From a checkpoint of a small image classifier.
Model: 24-pixel images, arch mlp, activation gelu, moe top_k.
Data: trained on Sentinel-2 satellite tiles (TerraMesh), 72500 training examples, 43.4 epochs.
Rows from block 5 of a small image classifier, named by matrix and row number. Rows with one number within an expert belong to one neuron, the router's apart. Each number is 500 + 40 x the weight over its row's rms, rounded and kept within 0 to 999. All counts start at 0. Numbers have three digits each.
After each expert's rows are labels from the 100 images, of 14976, where the router gives the expert most weight on average: "top examples" is what is common among them. Only what is clearly more common there than usual is listed. The data: Sentinel-2 satellite tiles (TerraMesh).
# router: router (model.blocks.5.mlp.router.weight, 8x512, trained with AdamW), inputs 296-369
# up: expert up (model.blocks.5.mlp.up, 8x256x512), inputs 296-369
# down: expert down (model.blocks.5.mlp.down, 8x512x256, transposed), outputs 296-369

# expert 1
router.1:471446518454460485534483510536488496541457486441476491519479487511506526585623487528510529498410554520475499524515465518576529497430486535502555467544487517509484492484491517508489547493523496537485368546518528455506514539
up.0:440518468544482521449471469478514485479452441494453533511480521459497510582511474550493422496468493495504482518493515466576560532505499480538572593501513562491512504457499515610483469507400513488557450534491456481488464567
down.0:503492564537440484545457548521596442469495502560511492500517463586517537519507506563500569533482522513495575450502491543513558534441517440514458488456463515528495525382430503503488462543587572510547530549475541544515590488
up.1:491506453534490491468534503488444466488499523446468519532444538491467471491498524513541533511420505498453469524476491412532492481514507467484479532522524455493502525472492536504517546452493516453511533422516484474529515437
down.1:482517468563509468481521494483502503506525502485509500540543470456519478514526485439435467529519498438502497516487523500530655458437459599504470456513440553530441476456511446515483502487430556460482497549523633468555439450
up.2:502492489544629472541513480456502440533517496485518543441465531529488437428456512468504457526488486495516474515449567498514493495701509540519489529472483553504516605560419529530527546532487498503424526485539561521484513426
down.2:481494525520424434493416443504484562500476500527472493547497540491525509541470473445459578538515472492539515479503595526544534500502498473448487537490516558488461466484572531466480553399465415456541515467538451493459494457
up.3:546473482460529511479487510483503473504532490466485514483542466520499495442576501468505510508519491523418471549448523516490402460509481530501479535528505443509444575468512491496492528453497510497498465546536489452467497470
down.3:475467465522451536515415454507488478451493498458576501485506541534563510466439511517529468508370495554490500530518446549420538483448514574463462453486509435513469531547455482509467513424466484572541504494428491501476503457
up.4:498545519524422584514578487541451521481563515504489516514469511534522487433500485518536446460583481483520491522470532532479487491562489500546438525508520491476468466500553576399537509519412490489503467491500502453473507523
down.4:486520496501581485493592431526458517524550484487492522514418516518551449523455479444557497482538505511468472537522462502416448478449512537506561506500589462499486477543509429509527498572544466470594480432472512467453509546
up.5:517467553501473420483488485490530486513447449530494544515503508578510513517445496539492582416536512478532525410511486495509588565575535534508554470536522548558497388423427496543451513535528528468457547541475568494433542559
down.5:497581510561549520474471401440553478489561525423444507503520542480548424510487496512537484476513501476499508595455445505536489526497510473576515480507511456519459496495491493560454524467473491532415494551487429587482496474
up.6:450441457546513570499576512498524495473420452571550535517483532492508509488464454473516507487440535521471487464455521487524559543468500525519624555560534497435537519543442500443492530468486509544422497549538532492526517548
down.6:468509488584435524513534483492409514527589508564527511446490654472393472522549574470446428547457471454493486455513483554586527536393478500523479537470538473504498543520497466466444505527416472520515528530583507524517509523
up.7:558567505510581511559459559539522519486469499466494480496480498497533525429473525546455538499537492458501528532510438542509468488538447576559628488481524521536511486565506471472496499532522510483540415558453511522566381406
down.7:480493495514568534523463526488494465462483482527501449531505543548478534492537513466459576513510487428502497460477509490623476496529486501530587484565525545498469506463488498511510521573494507473531493480539461487559540563
up.8:475509505483490540465461421508479487486492498492501508451496511506493551534438405519513457526528476536553457456463475446461521517477563475491485476512442521524439396506510485508470563488472500458507623476423504486484465500
down.8:490474515516455516485380506466497491570509496521453487465537472500487561508489480491519464551503527471487562470541457504485499489431499519497527497465516466519494542467472622535475513547595465488409554485448490536423502434
up.9:509533475516477523510526532538507574446501522544443413456474493543501455471530507494457495553521516512480506447496512569402504543437508529498449485552503412517488481449543449488486509509471516505456550473542507516466517420
down.9:469427519458507517537481540472514490491501456508494488533486432510537495481563468524497513553566507443540421535450542471524498440489574503530499513541505465481497484408415535475516524480471440543529518562505475481508559512
up.10:509475561468529374487529507496413442550520478420512524467475434434521511522508475503529475504481444482546495445474520513498505450474555566580518471578508497524491417511484535494460479473500453504537594478550559404475439574
down.10:508494505533501494484503518475462515492475486525527508527483420525517481479482548482516512566551496476519549455507497461522460557429516487548432443479468509499487429509504467409504436571439452530479442482451454483509583444
top examples: built area; crops; water; main land cover: built area

# expert 5
router.5:502517543492479498476397534506507561532528514553466449421515511455495422546477524524486494466493501530478568485500531482487491514505532450537519445446491524467546587600471561514482427488477519487516614474471493508503575437
up.0:486489488545513390523479379511505527499545479556453510457505511475440487544431456503557474531557490439505495528518470520502437492481487488520509548512441568517520520347491492543429514512453483573456505497585477494548575474
down.0:432523485560501547520555386458451462617563532519483519518548523427461408545452524493573542477524480477504476553534491504559474540460535474537518480513464502525532544508468480432530480459473516498452520431523513426495540463
up.1:523522503564511534497551530530517475469456445494498453447529600475481594526464572472463450476505499553487528451534469534555599519475468522488481526436483498544577560559527531528532396543477448524552575466496451503471485471
down.1:488457504558464463477487483485488500429467518450490415579524506472443494585562489543549505449526500450517502576536543490456557514543552440465475491496506502485484408536570462530492465485605489513478473518467513561533483555
up.2:466522562513618499515558493544462468449482484579518493508479461403519503546425488516505547477474504549503427493488508469451452448469537483516468511569507512529465538535513524553476514489465578530547469554512472479470561509
down.2:512539561558568479521503436511531566410505531555517472467442500554508535504520466457508500478515494470444511483505449486506460475521619523544633543442539481493448558482515514528486506447575536454551507568557516569512534433
up.3:547518499547457511475528488557494471524479466493463498558515492614484479510495561426521574530456528547481463450473478472485510479444513561507529425506501538507497526540544486481556510424491532510416542466517451469481429449
down.3:524495565495498459495537434457501531461432445515454489573482461515463458524441489547559552471462558506504451518515487485488565465489504474474596517530545534540496489413540529513503460576412492570573527462524507455465536522
up.4:467499508474503446523554468526542490509565466493512495447447494420494510452496474467483517502508492500453501547519468501393485469449511553529432480458445473516513519470445604542408513511516576473509500522501516511477409537
down.4:518497546543534457472534573548550486488507530615506574560531509455424557548523427503466384471506479505566515572512551534445505462528526506501597524546488555515515481500567468483517475498539499495483502491515452474485484470
up.5:546462488503511489495457550462427560533493537451545491455513513447523516417467457470481506487463536459512494421523528497439555567537504489509455455455537484521604547459480472481527594494562434492433536471499453512481461488
down.5:537510522461454476520478490568548479536473421510548514526469529400468491582481501551501431491477463478523498595537516505498532487447461502561455515506496442514506471436478505516545462519546507501556477563510534493458404466
up.6:543536577438529548599461562497543437529534484498454465528497480501547521512529541512520490501466530455582462508410498477481524496581451470517519508467521511474478455520533495487496491497498466502510463520483453471456497504
down.6:570500488502517476484505483460475565518466515470538445511457498515622525410470523497496472499658508551436506571470439552455528423521476518502521496541501434519518612573498554450508451424456526551542428521525506519517538526
up.7:458470547512543567543407495550504525583572529393533438532517557582480481517446513499536490564480485494498510621561586460552494518496409483505572510480469452455483478463558503478513469509564533454484526590519473476544459552
down.7:472467536493543454488570481470494497470476470467476500533562451476518483460449506539477453470495513508415548436474487506542491540466545555484517505451469495546460533411514506403567573498466520551495554545487518484438506421
up.8:464491497512511483496481522608533520495455562467484460484575463491541503463493510499503447534514454480572509466521467454457459484482520531529518479507496552500506529450503484529471525524571492474456439481479493506578553481
down.8:522510508498479529511496469523508484585543462577512469446494574494539499517552529501471531503510473506514526515477468479402541508479501486526396583464472489505527476430475532518464512521520468544536460546510466532561512492
up.9:497514404454566538504519502534486552426525504488450493489488489442497597429487449539488505502474500534421487438498511504480529536416451525523472505482566486532525528495570525494464511495451477512517542529504482557528518460
down.9:463509458440489451490516428539514498517544480496495418479465455491494475460607494501503562414447539580510495496515522532493500453458572503450545562536491523527500472413501528513460525521533549481564469509498493568497524502
up.10:539504484495549522492442586426574528544494475568433483509565489537506545502482528542458491517541484459390504444462545554432434533474484541463425540463448565517486512526571498419541477465466511553440519451450454468545522469
down.10:512503505503544525509468534520523425622462488419517478469488467514510509548474482529511482504457471426535488480516520502534437465594585492456491522507487442547451448576463570497540492466486492527504495471473457557543528435
top examples: crops; built area; main land cover: crops

# expert 2
router.2:537522455463562522517441528483480526343519510430457544561497477457538440509457551479436483510533465511536461424504502516431583517640516462520625491530450486508490468581518510461513517491580484542528425472528533512547510463
up.20:492470505622523421525460553528520518595498561539484506461503567516492520484452496545464469526529472508547543518487501488578498485514495468495451540464544477497467575471541470536517519571483520552538556489496430521495444476
down.20:548509512493454562485540485447506486510541567426479525462502584551483514480459533512453442468449487468509525527409535489555537442475487509486561443499540427539550554546477464592538383519615463543459511532481476486547528521
up.21:456511492489520567531540449556494499489381478534471536546495489522526566553459525522543437449484484497508482491475500485409498442554499480536557503523480506477549541540528482448533549555477539532468522429492465449498482512
down.21:460527458489545556467498538521416520532486481486527575574489489468573534460534491522499517482492507464531415475558485474570481564581432496517538481531605534494559506572450538503536516528503477441485507473498539547490495477
up.22:514543374519504463486486499476493471497476531517476481522543518528459491444522548550522527488456513528485433472508544520531475528432562528501464513472496595567500542465416521498524581488510477515511489497523472458506583522
down.22:440493490507508458464567450547542536450490545441516541539507469483514477499455483440533549460503469512464504546485522504525467516491539492511395520540504408522557480582580548581505383447485508529481508488494492542442505592
up.23:481509468480495581531536498457526503497520500468489483564472393542509534488519524401521409533498501515458535471517503484558573499462536436433479510496467509533492506485472425539501452418519428495481529522525510517493629457
down.23:460472506456488453456461467487497484537505552566472492535409440388491530464486522502485483506373543518585520465474488474476474438517541486463461510483490474506504540485524484447479419468549507519537485500522471550505574507
up.24:497469494450539538522485463502478508480504513531472537494510493522477460577511553553518342473578532568553530467444498498406477531477505467465457476420406425527530500487519505435480513436476447557560548500481511508473449447
down.24:478522512489490453571438459548446527524474497462525484548502506495530505508565493524604437479473516545538468540535486452496483516507485417493457530448505528514411498551554483536545505508501511510514456526532416478496459440
up.25:513506455470487421478509491569475563539449446489509494467540488470537521459418512502489456537527529443493558588491487550487425537548519545506481559497419417491484491527490492518534567550538477458479503539436502500545465598
down.25:506471592469521548503522567578447551435571515392483449465522558514511535473472492450552454476471565470442457576502471513467476465526467461472474484470498554500534536509505478452503451458504521514549426518510447533462512451
up.26:451520532423479460485537505510538457427520551523472558527514537433506425545418509481575500491604520463497469458550541536517495506457493504485483540527525549497443411537447475558469552550510487513381540448553490520499481614
down.26:469484537518514523487506445517490497375513484479496525527495461467521585502486501427492513552526491444468499565505523440520449516508529421492531553577544442480513560469469467496525481461516504540483518449506526487513631504
up.27:529480480544605563506434447496552496497467426499469533489508509429465485440497535480509534514501499525405579558493479470595534500554464527504540525522457488506466422512575482498517518493438470469487575577482574502471541467
down.27:461544540508465507505512507462495475583505453510452526559519469517503475434488486463516505464411524517401478507455475502459497553458500523485552474483468600451449487450587503428482508458465469459562571446427516469453540483
up.28:499505475499429479490499543469509515500464545579537503496554524481511513449537513509526538501516448513393588500546465514531519491494445533480650432503492423539532502464498460484571512514426525520484499463473462551579530473
down.28:473488460600563560538521481450505573639502530448520431420470523447533456464473540429516538527472523520521499446435519602529520484445452470495530502511476465466437463513477541469499515505495525519474493440484487494494500463
up.29:497481457494487500528542417524488464465497477521520492470493480470541562621452572515463500428534513511416477555509537533444494517509501502486512433479443533528545439436528532585486465526456550429534366559481478505489548504
down.29:527477453487461526461476549473490485563525488544558486480491492463465511447565444484541468468557530468550507506454433510546576450524565536536535536473487524514469431422541508477493448479542478529463555531521553476518557563
up.30:435422499413449486533570463562498495448504512524489492490531517487461501426494520508523565522513452449479515510508528434469491523461527446558492478499549483520524488461489544484515590503468459511470401509505454500476469508
down.30:511496494557414548499490435489463505453524519435485455467547405542537537489528538496550532522528521511454555437476475481580536525472505468482461503480488509539480426463528536503523524506512496456535499544550487463450463380
top examples: bare ground; main land cover: rangeland; main land cover: bare ground

# expert 6
router.6:513492479508448491481568478503514496511528467548483507435505480576481570488450471481532550497505462484478441503477524447526406497515519535522426502494527510507482424483492466455471504508476482516461567447536488508515473539
up.20:463458454475501561515451534499585502450464470416595524464512532457522556475567490481501528495446505508477486538533493497488507483454496546531601494496482564501443531503514535511530539468500522495452446498506539524496441516
down.20:506533484488497520487557445478515520514528483546465571508538460424508483485511589517418420503499563491495503511473467474442549509528428566511503553521490489504493544532491446569467456484462454463504566441469558534487483552
up.21:490508505421535487518487513526494459542510498465479464511480496472542443407465535427495490604486472484460455508490538429613525515502484503486475492514496435451472489491482479483474577493473488479493525520534537491478438521
down.21:506459512511513526455524552470486504457500456455530512627448504517410523523486514489560539522427539492560543529505520512474499543541535495477496506525466528450551473452502482463497399497458556498589378491513535525520520555
up.22:492467506412515523503456527487505542477489477501501551480476454475443562484537494526531554470379469526563462478473509528494415506491499540513502439598550528523543464566499522487480498475528466527469570552530518591525524455
down.22:459460526439531528581470511470395501535488470428487488493504513484576458514501461468488473498519462531509539445511566612503413476512465581527573490527496419511495533508522508482471572485484454509611503495548551505531487548
up.23:557474497506554453539536493455482472519479502478435551509547512514506492517545556488535569493520463523490531507471511471561528523557466528477508556431506536531477479408521538516494460541490474470535504522535516502472526517
down.23:462537530531512471432393501450455487504427558565533487530476377546468431546487520468566475465520507473488437485547522517492519542541492527490563502517487473506504511424512572569522465541505549517494571506493485590540535525
up.24:468475482469501536480538465440411494480573500541469510547513525535496451516535518419461529535495464523476521444539478445513443514535490567465520486509469526467474429564508513498476483470502452528484468566513505464520511561
down.24:465481473524519517514450509485456526504496461433445485515425493499462519563434526572559499483485458490540476492467500475498481394423512525472544557494524538495531534475484477488492477531487523474601580559446484466469454601
up.25:537486497508597454517513491562585555499493476556497522480462510451481522538473481522485560476437516475496428497504515523465519530590485490461499497537420503529505501556580535525482467528507483495524442482519560518496458501
down.25:553478523462531540506495472472511557390473510476478502423541497524535458570476533466522517534517516476489432458507525427501517465453578507524491534496493512531474430576462434429502554495498525534499515466477455521477480563
up.26:486531498572516472534526425535513488477450551496513519460417506377512553542500567543505527515530526490567497497535505518542465545546514436468570613510508497505463428548498481523534446522486608494505574466471522497491554560
down.26:526531511529520480434499503509494513545505447494505496474462468572509470486505484515461590502484504488460460370501484531482536482566545411523559516530428529489516534546464517476520470483503512484527511535525527481527528371
up.27:469531511567490458471481491533574481588471464474526489495520493483536426561531510497520555520518468502443521459509501554412522469521514497478529522544496500543479496543435477494551476456492467470516540532424447549487471489
down.27:447490556531516434465432521522452450582507564474477440483490450412547457553478474486509538445468504491470443556530516486457391532471537474496509481490535543503527666540495462414465556524493510564432449515469515464506478488
up.28:515484503541494549412475514486479504500505501500496586520495497445505473548453443450461463601503504394516558491465494477510392468550488457446510474401503533527517530542516530464474558539550506458464560492534488531534443465
down.28:430540528499524522479465520636520475498383410532507514464463525499544487548430536542527534574390540408541498448568497500502531424512432421531493492518520443494557542502450456460459517606507527453363505433522506510493519481
up.29:534469509497509516487397465503540511478528508542420412524452598508540482547473483505474487497472481528513486590499596485531488487485495532480503453551497482481502493533514476499499457485435481499524544513490505538491506562
down.29:505463535607397464478387559518478507508471486557538456454508469523514524514541478522459592511535538467534526617473490531395498555483529546476481520529511539517506586532480493552492523475487532499537549532503537512502505441
up.30:522512490491382481505529524476500510567454475462414442532515520516499544496495480496486462510550472522531520516543500478484527500421458541495503557508472517515509569482505544490459446498514475528533560496479494522510517469
down.30:542520482528485491525389560537488515422625495493502452512513539517518510444473449470460616494468473541493480509508407489468479497440508582509451492565486479533513576475507452496488545535501549486487450505508537471512584440
top examples: water; main land cover: water

# expert 7
router.7:492492523527458460528497516509491513522486526516530497480511515517469558508584496524538465538485508471516559533511500514547546472371457513502424479450543511487534536440502527509476582524419510487480524509441519497453523541
up.20:526513551486470495507524482519551509401498480462546533535478512485544508466566510512499507542549430528572475426478502442521620549530491554511423526543551373552465435490514434521472551522477489461479486596495516571492492547
down.20:505540490494467499515491485403536522467510504520496471501482520387470432482499413508460455469503517487518500561434521499532515551539451428433648513461483537469559447525526539501513500544486522500539585547521561488509543517
up.21:480503513532483487460498498555502463458510487497551514429540503578515461503502475473456438471482520482518455522475543531494533477504510483552474488570501493495469493509493506491543504543533450515474514520496494398520513464
down.21:524488540493402497458515500563501563467464457505514505473480522514432504545492515506498529525457480508454393470426489478554559430495520441483526547461550577488493465586497528452497431498512511495459472605507488511493490437
up.22:512538402491542529542493523531508485516468479452467489512520533481466405435479517506480546447539472505486533486534509449447543483497476516567523552562486474501513513573517456511473467471364522481365492535464491373562525547
down.22:541541486535510527458536507486504514452527441476529505500509566446531493520508530481524437479461492547511427557540556487625465539584517533542282534607424527489533505505528511472546467609536535526480466530498499486505562547
up.23:487448437501540515518481460497572518512493507505567493486518499482425456441544511497462471510532475422507444443483521545435387502555461527451345410559520523484522463441550491436503488539583445555445483467531522544534373473
down.23:485484457473468546475378490485463484480516500502518509443528441536492463496562423451477572500541474470539484492532528527568489569466472477532475504558503458502519510423470453450523479571461500443475506444525592477515417511
up.24:482526483527523509441468491526497492486542516510411514523440486564551493587411529462492559488500497461555483488490482440510541401371472483502478475508477508497491439486518507466476515452539481492547468490604462496464479539
down.24:496487503477564464439511516507478449382454525448473520529524413364528364450516523478487522568496535451511508419480489505563514567311457478454546557490508507491490506503440467481509532506410477472484556493491477532558475554
up.25:527511481501526490455464471440533572500514485467517499464522470427522496451507521544486565478490529509444521470545460574467547519369478501498454498519493460495502499579513473466554508496564473533511522533496507520512487503
down.25:483494519547542524510531458426521519532460503483412482513590544557485550441570517491518571507542541542524457504476505489504532533437526502507460511482481482427489437438466462564540538483586458452492487486509463440520401450
up.26:500533505432457480501427542521541485500437518473448556475475446515518435513524453540553457549478488513549496433479483493609386464620438503505428519421503438529487460566510486476484529498520493512522583497570552531506463542
down.26:467491470523537502450501496399530476526559531431537496504485518584508531513473465511482529512504473558502472593558513509621446472468487511487397514534484459497522475429481477549490479477471490482495510512515576578494457467
up.27:495548453542441472513463451495464464426484472580600495428455539489468570465528488491578462504457511548508437449523500513457534530534445547493485449492534479509533502418535552475535510456444527523557438497476517518488513476
down.27:481474501526487496495519536494504541512471451463491473545515531455460586510538456506525535534538473558522512485496499479419515433579468559449520457535547534510536385501512461494515503487405528509512507457484533445509459532
up.28:510525536537520580460458516486495531543494555533503529493494537455546472496462498430441487510564467489563487531444562482591546450583498476468503492503493504407480423463549497601488510489536473499468462537443506501479457463
down.28:527498546568530462480492446509492533443497555503535588489509441522507492508434515540488531506421481495440497516532546537481481518537522536459464473481518530463457515501517553432538525436440472462474556525504499448468499459
up.29:520502476510512476543574566489501543632483515539503500495520469571456569478537488516521590467486451520512534464564440484410513495407469482492533513548491531463454514465525506552508481491495505475483490489490480496565535575
down.29:479578443578582525514560513594533498408504455504496529559493540530526516513525533469452545515501550529504464523441510509417523505529437450506544423542537501467485527454479475479567516507494504493498580485528507473550490508
up.30:533484476540459486464522487448492483524466502440518433495508548499512495505472486504471527505535409553522562535535503546492489497422502458433484521530515456450497435543502477521531394499541484551497470476396509501452470528
down.30:493497521493438497528603511479486536542486436543470464519507511504543473403582543477492562425504549541468511516441513489560460362503460433476580535404508523510562460452495488491512427498441422459486551525452517516532458548
top examples: snow or ice; main land cover: snow or ice

# expert 0
router.0:523529481545504485521606500494509454511487514557593528515546522507511478408534475469510468499491496550492515542490511529581385537594486484475404454540439483546418525518552447513514545481535482487494462501446509488449480462
up.0:472445490458489480510582505508493508489509556547581443493508475378448510441466476533470576465526485535459560533581483533518548482438547484552498496484527495522472542491487436490468440496446424517570467529485536525527504484
down.0:512525504522572465452512505564464504500558546456498530442478526523517516451531434578389460497575500467509497515471512522522488486515467500551547481509520528450483494480468568574485489427493516492494502419478478558481422497
up.1:482461478518494505491616493515550512450426460483484467432409536473426494520482485552541507459577501492561487529522488484506510424559521507447552506560445464529559481442473518489463596536453537457524498479427533558437475463
down.1:536550522495564486403476543504562532433544481556460517544475533558490485558421496458513509459450519524501477533476453481468568409549507541519576511527503427509520558400515551499451505472506424446454322488538475531509502486
up.2:484505568479482520402578531524485494483429475449472509517453482527516518450544558530449559542385521470532502455553506461418437489478497437435536537545520473483527499562482484511488428446494551516488485516509518496554472570
down.2:498488508493445519532540463475551470511472450505525523532534466506540455469427537503442453494431441465524497500510501562408479499486491467429499471549597499493475437472458477401480497495506484514527487480529507533523495520
up.3:440483519480556510484551498520516524562483559515459471462525465496526504547505550523477529451461485473490469528488489540584513539502519565450460484516482576491486475463479474472495509488521500477505491518552582456598478471
down.3:541507491481513452564523502472510483477421437508468458430431532482543502570507461569586527536432494499423475518481474468423433505455498564517434572513461414499476457522555556455505522502470470535513415485541492482566544451
up.4:503527555438526544510592491532562544383490478478515486553510497436476407522503485514521509491512509496507512454511550424588481528458474522548492542550530489526470500473432471511490466519477440485528498520565490470523485501
down.4:456548475482420572447539534480467454486442527500535503513486531533577520484575489454506515526497548486499507511508516470483494505459539450447493565490511575507530522419484514502523496534531555489460465490429531534457484443
up.5:546509486459524535472572482443534431442464404471442499428510522415526611487485473519448435493567480531535520483492464495515493511558524548514524477578460521480487424584459470489492534542525538533442447518492516485481543560
down.5:461530477500521500542461527474530487508493453420576543493516494537425478514497512490454590424536455526484482458470475522532462555503520467462407542512440483446502530552416613517484522477493558496545485524460509539515454470
up.6:508512480506476581526471459463419487525594467497447560518498491546550527515518462512553516505491470490520458461499513519476478544487536448472500539504470487570536414517502470503526500476465469509550549519476511476513464554
down.6:458513515448454526504492557515505521392521503460488392547481508531460415475482484496412463533434441547504469560544515468407513565485497569482382436496464508535539517511532546551458472485477542498492624485489570565482418435
up.7:518494502494455497501573463500482487588460478487481540486531568477470295587501440521538458507554449531521485452520473547520398511493524497500476434513457452502489470532511565473464550537525502481511593496529500519522534486
down.7:564488520462573517446445457589495493494467520452408483541491486497454450530415483485544390465530491498460391479543500528463428464571429548498568484543519555474489468352532486468514508505408523583482407490540559489540579488
up.8:482489485557445518503531526522491495504475462451519512560521475595535453519557490618479470520456469546500526500466493559458475518408469494418439525502490408494445372515506521522551474495520489517527405485474445528493438542
down.8:517505478495482459503485496451501469546445404510492520449523569411506490421398482498510565506539521496492506531528473424544520467531456449521513509480477510500498491477514527480528531518496472486447432500534488469519521508
up.9:533508513505472536467505565508497473431536497492444421559503463578526491538523492495498484420480531462555480461492563456469402514471502472467519545488527470505525516444470507472469462506589435519521532482470433482460483433
down.9:430444443492413455507503510471459501527460414423449532444477595476472430455505538496506528505403530483475469498506506482514606486528456507534459491477459486528520458588577521472554594559570485468543508502490475448529471471
up.10:482424486528457532497515530608536514581521502517519544476547455574495453528512492481523475474475496482501466523502484447596595451490488507452641501399461479501482534430558489524566623496532505470495448432435486496498507490
down.10:518499500484505519531534544475568484535444553471605527484454451543449430465505533515546485516450544496536485481509500455487438479322477544434504494543496523485481521441499469547503398499517541509519455526507464478538469562
top examples: trees; main land cover: trees

# expert 4
router.4:482481508536555518475513508414444473482502501510513553543484490501476542473428443481540480496567513490551506482502481439366592466456571546533539552494499526493495555402466501503490460526451548472451534531491499553557454569
up.20:481485492523535465528572455531499483540494524536528505494524501518535459582428450471495599493647553517459518550480564508557464532589491497479434487476479557467518468469444510533519551541515447524479454612502512486506539431
down.20:499524522487519580504449521516503457477522462498491517439478452442521552501439506523527423485452538524517560510521508489517489452532514494543534487508495481488512458442512548585532409549398486495519441447469505517461405559
up.21:522480496512560409513481469491450526539477461476571462464555448432477428430560482501526507528514504492521455474484511536459467507594461503516511524475498491502480475516454502535486569474554530492486442512493476434498494592
down.21:494582528547564505545512532524547499549458471491464479475515501413511559512468475462567438508538483507475454586511533504527488556579522511496472482514447507517463452500498533456449515535461578475489459486495501436466441440
up.22:507479515573456531538429535501523480528431483534456561485552480466561514532408519412528561448528503484524495527558486555531460526483507429483472514449481479490514474553534474478498528467504444498525553542570546499452508550
down.22:468512512459422571536423508472501507532447515543478515538573442542525490466402413449470475473503491503480574525545479534513479493480500397449547415530563590517501584475534501558502485525500458551464450509466544477534437539
up.23:437529543544439521480477556445524477502496549381508498508525521489535429522479538502467490525537517465541511511500535448438454516484526480507621483448545500506458548515493515480513510509445522512476582411522499534520474612
down.23:518564517494562483451470564555497525488494512478541523398405514564564452444527474487526494527484443514498433485481472492481546537461483452490525422443482558498452474462427504496562475508480510534510483580520485538572566546
up.24:494429489559490531477439468575463480500510580482443498511490407475540531475470540454465461493498515516497533550438480529614527398446551508605475550568488509485481545471465569508526491440517500470488424505583454494432483465
down.24:484434521511432497533497494542612472558503471509475453407508463494451449529528418472560460541409516489503501485504520535463541564516454503579548556481495629456439460541528474453427562502467493491499430519485529502500467500
up.25:535478507484431577503474528431497486490466520461444519487546475454455524472520494569505563436550533510465527412555493514440543468507410522541473487488556490499468462512476428450535464481430460485538524501527528462545431497
down.25:494553512492521527557521546564451443512523551431532490567533565524499493483524563477473548443532484535524571582531559507493471450526564504455546527499526479522483519488466551500498476533549556498491503520491464508521458541
up.26:523489524483559611485513550462494533576483473487519502531481501580572583419429499525504543508577467519538466516503501483498491487494618465507430485474512475515492512460483499519484525528531492582473456544451507463497506542
down.26:451512492517518544535488490467492488497515474503521504465481565403488420485470510525543467397534445472452461462464483485403506523530497468488469484550527509463519461498522554562490476518522469476492495506447536440561528506
up.27:524552520474504504487565518505500513559481472492478503482518518458533584475482434524512470476539520472354557552459415557581412490495568521538524431545458516503539452476493545488509486437473502525431434467462554513463545454
down.27:539557590474520526461493484467453496558468506476533496587525523565547533465482500522453588474471483509464496529441530510539532432560513515443442501480473394515527498503427493500551478534457555496529475492532423509519511526
up.28:511498497471515570509598492576519545561496511509558461451519423535516538510437539473491467486401577481479548498479506526552527501520487571487549518506461568505399548427486456537540605526454464499530531513484503438510449480
down.28:468474471566462540476497503464600548517531462575544500543453460478539539450589585464478466571494501525508472527492486516529388475513534529496507514554476559518505565488499444471491552481523469434596442485475537558509497421
up.29:531497515500465541488484476424534484536521527433444535454508482375552473455523477445525498517528490485510477483502548503467486515506465512456485536474430500493567619493508518435506452487485511547503590487447450539460512444
down.29:488456475482545539463511586474537458456478512499500516540570471586466421484503491481564543570553534457478589486529521517522583492492485495564525531518457385532520443428491488491552533478537473429421536545459547523509548482
up.30:463536489506553604494516526539529538493475506444473529528543482551418465490488502467505585488519510498570541523505518489416505499483557357502429453528499455517513525578540536447581454484452462516488494479467592512487507519
down.30:450536518516545495518558507537484501436514481442493460552506535488521507528459505509451494531481553458418477423434518541538404452404443517479478429458468503494563518490518554500455528521492523540504539495516503477509526508
top examples: main land cover: rangeland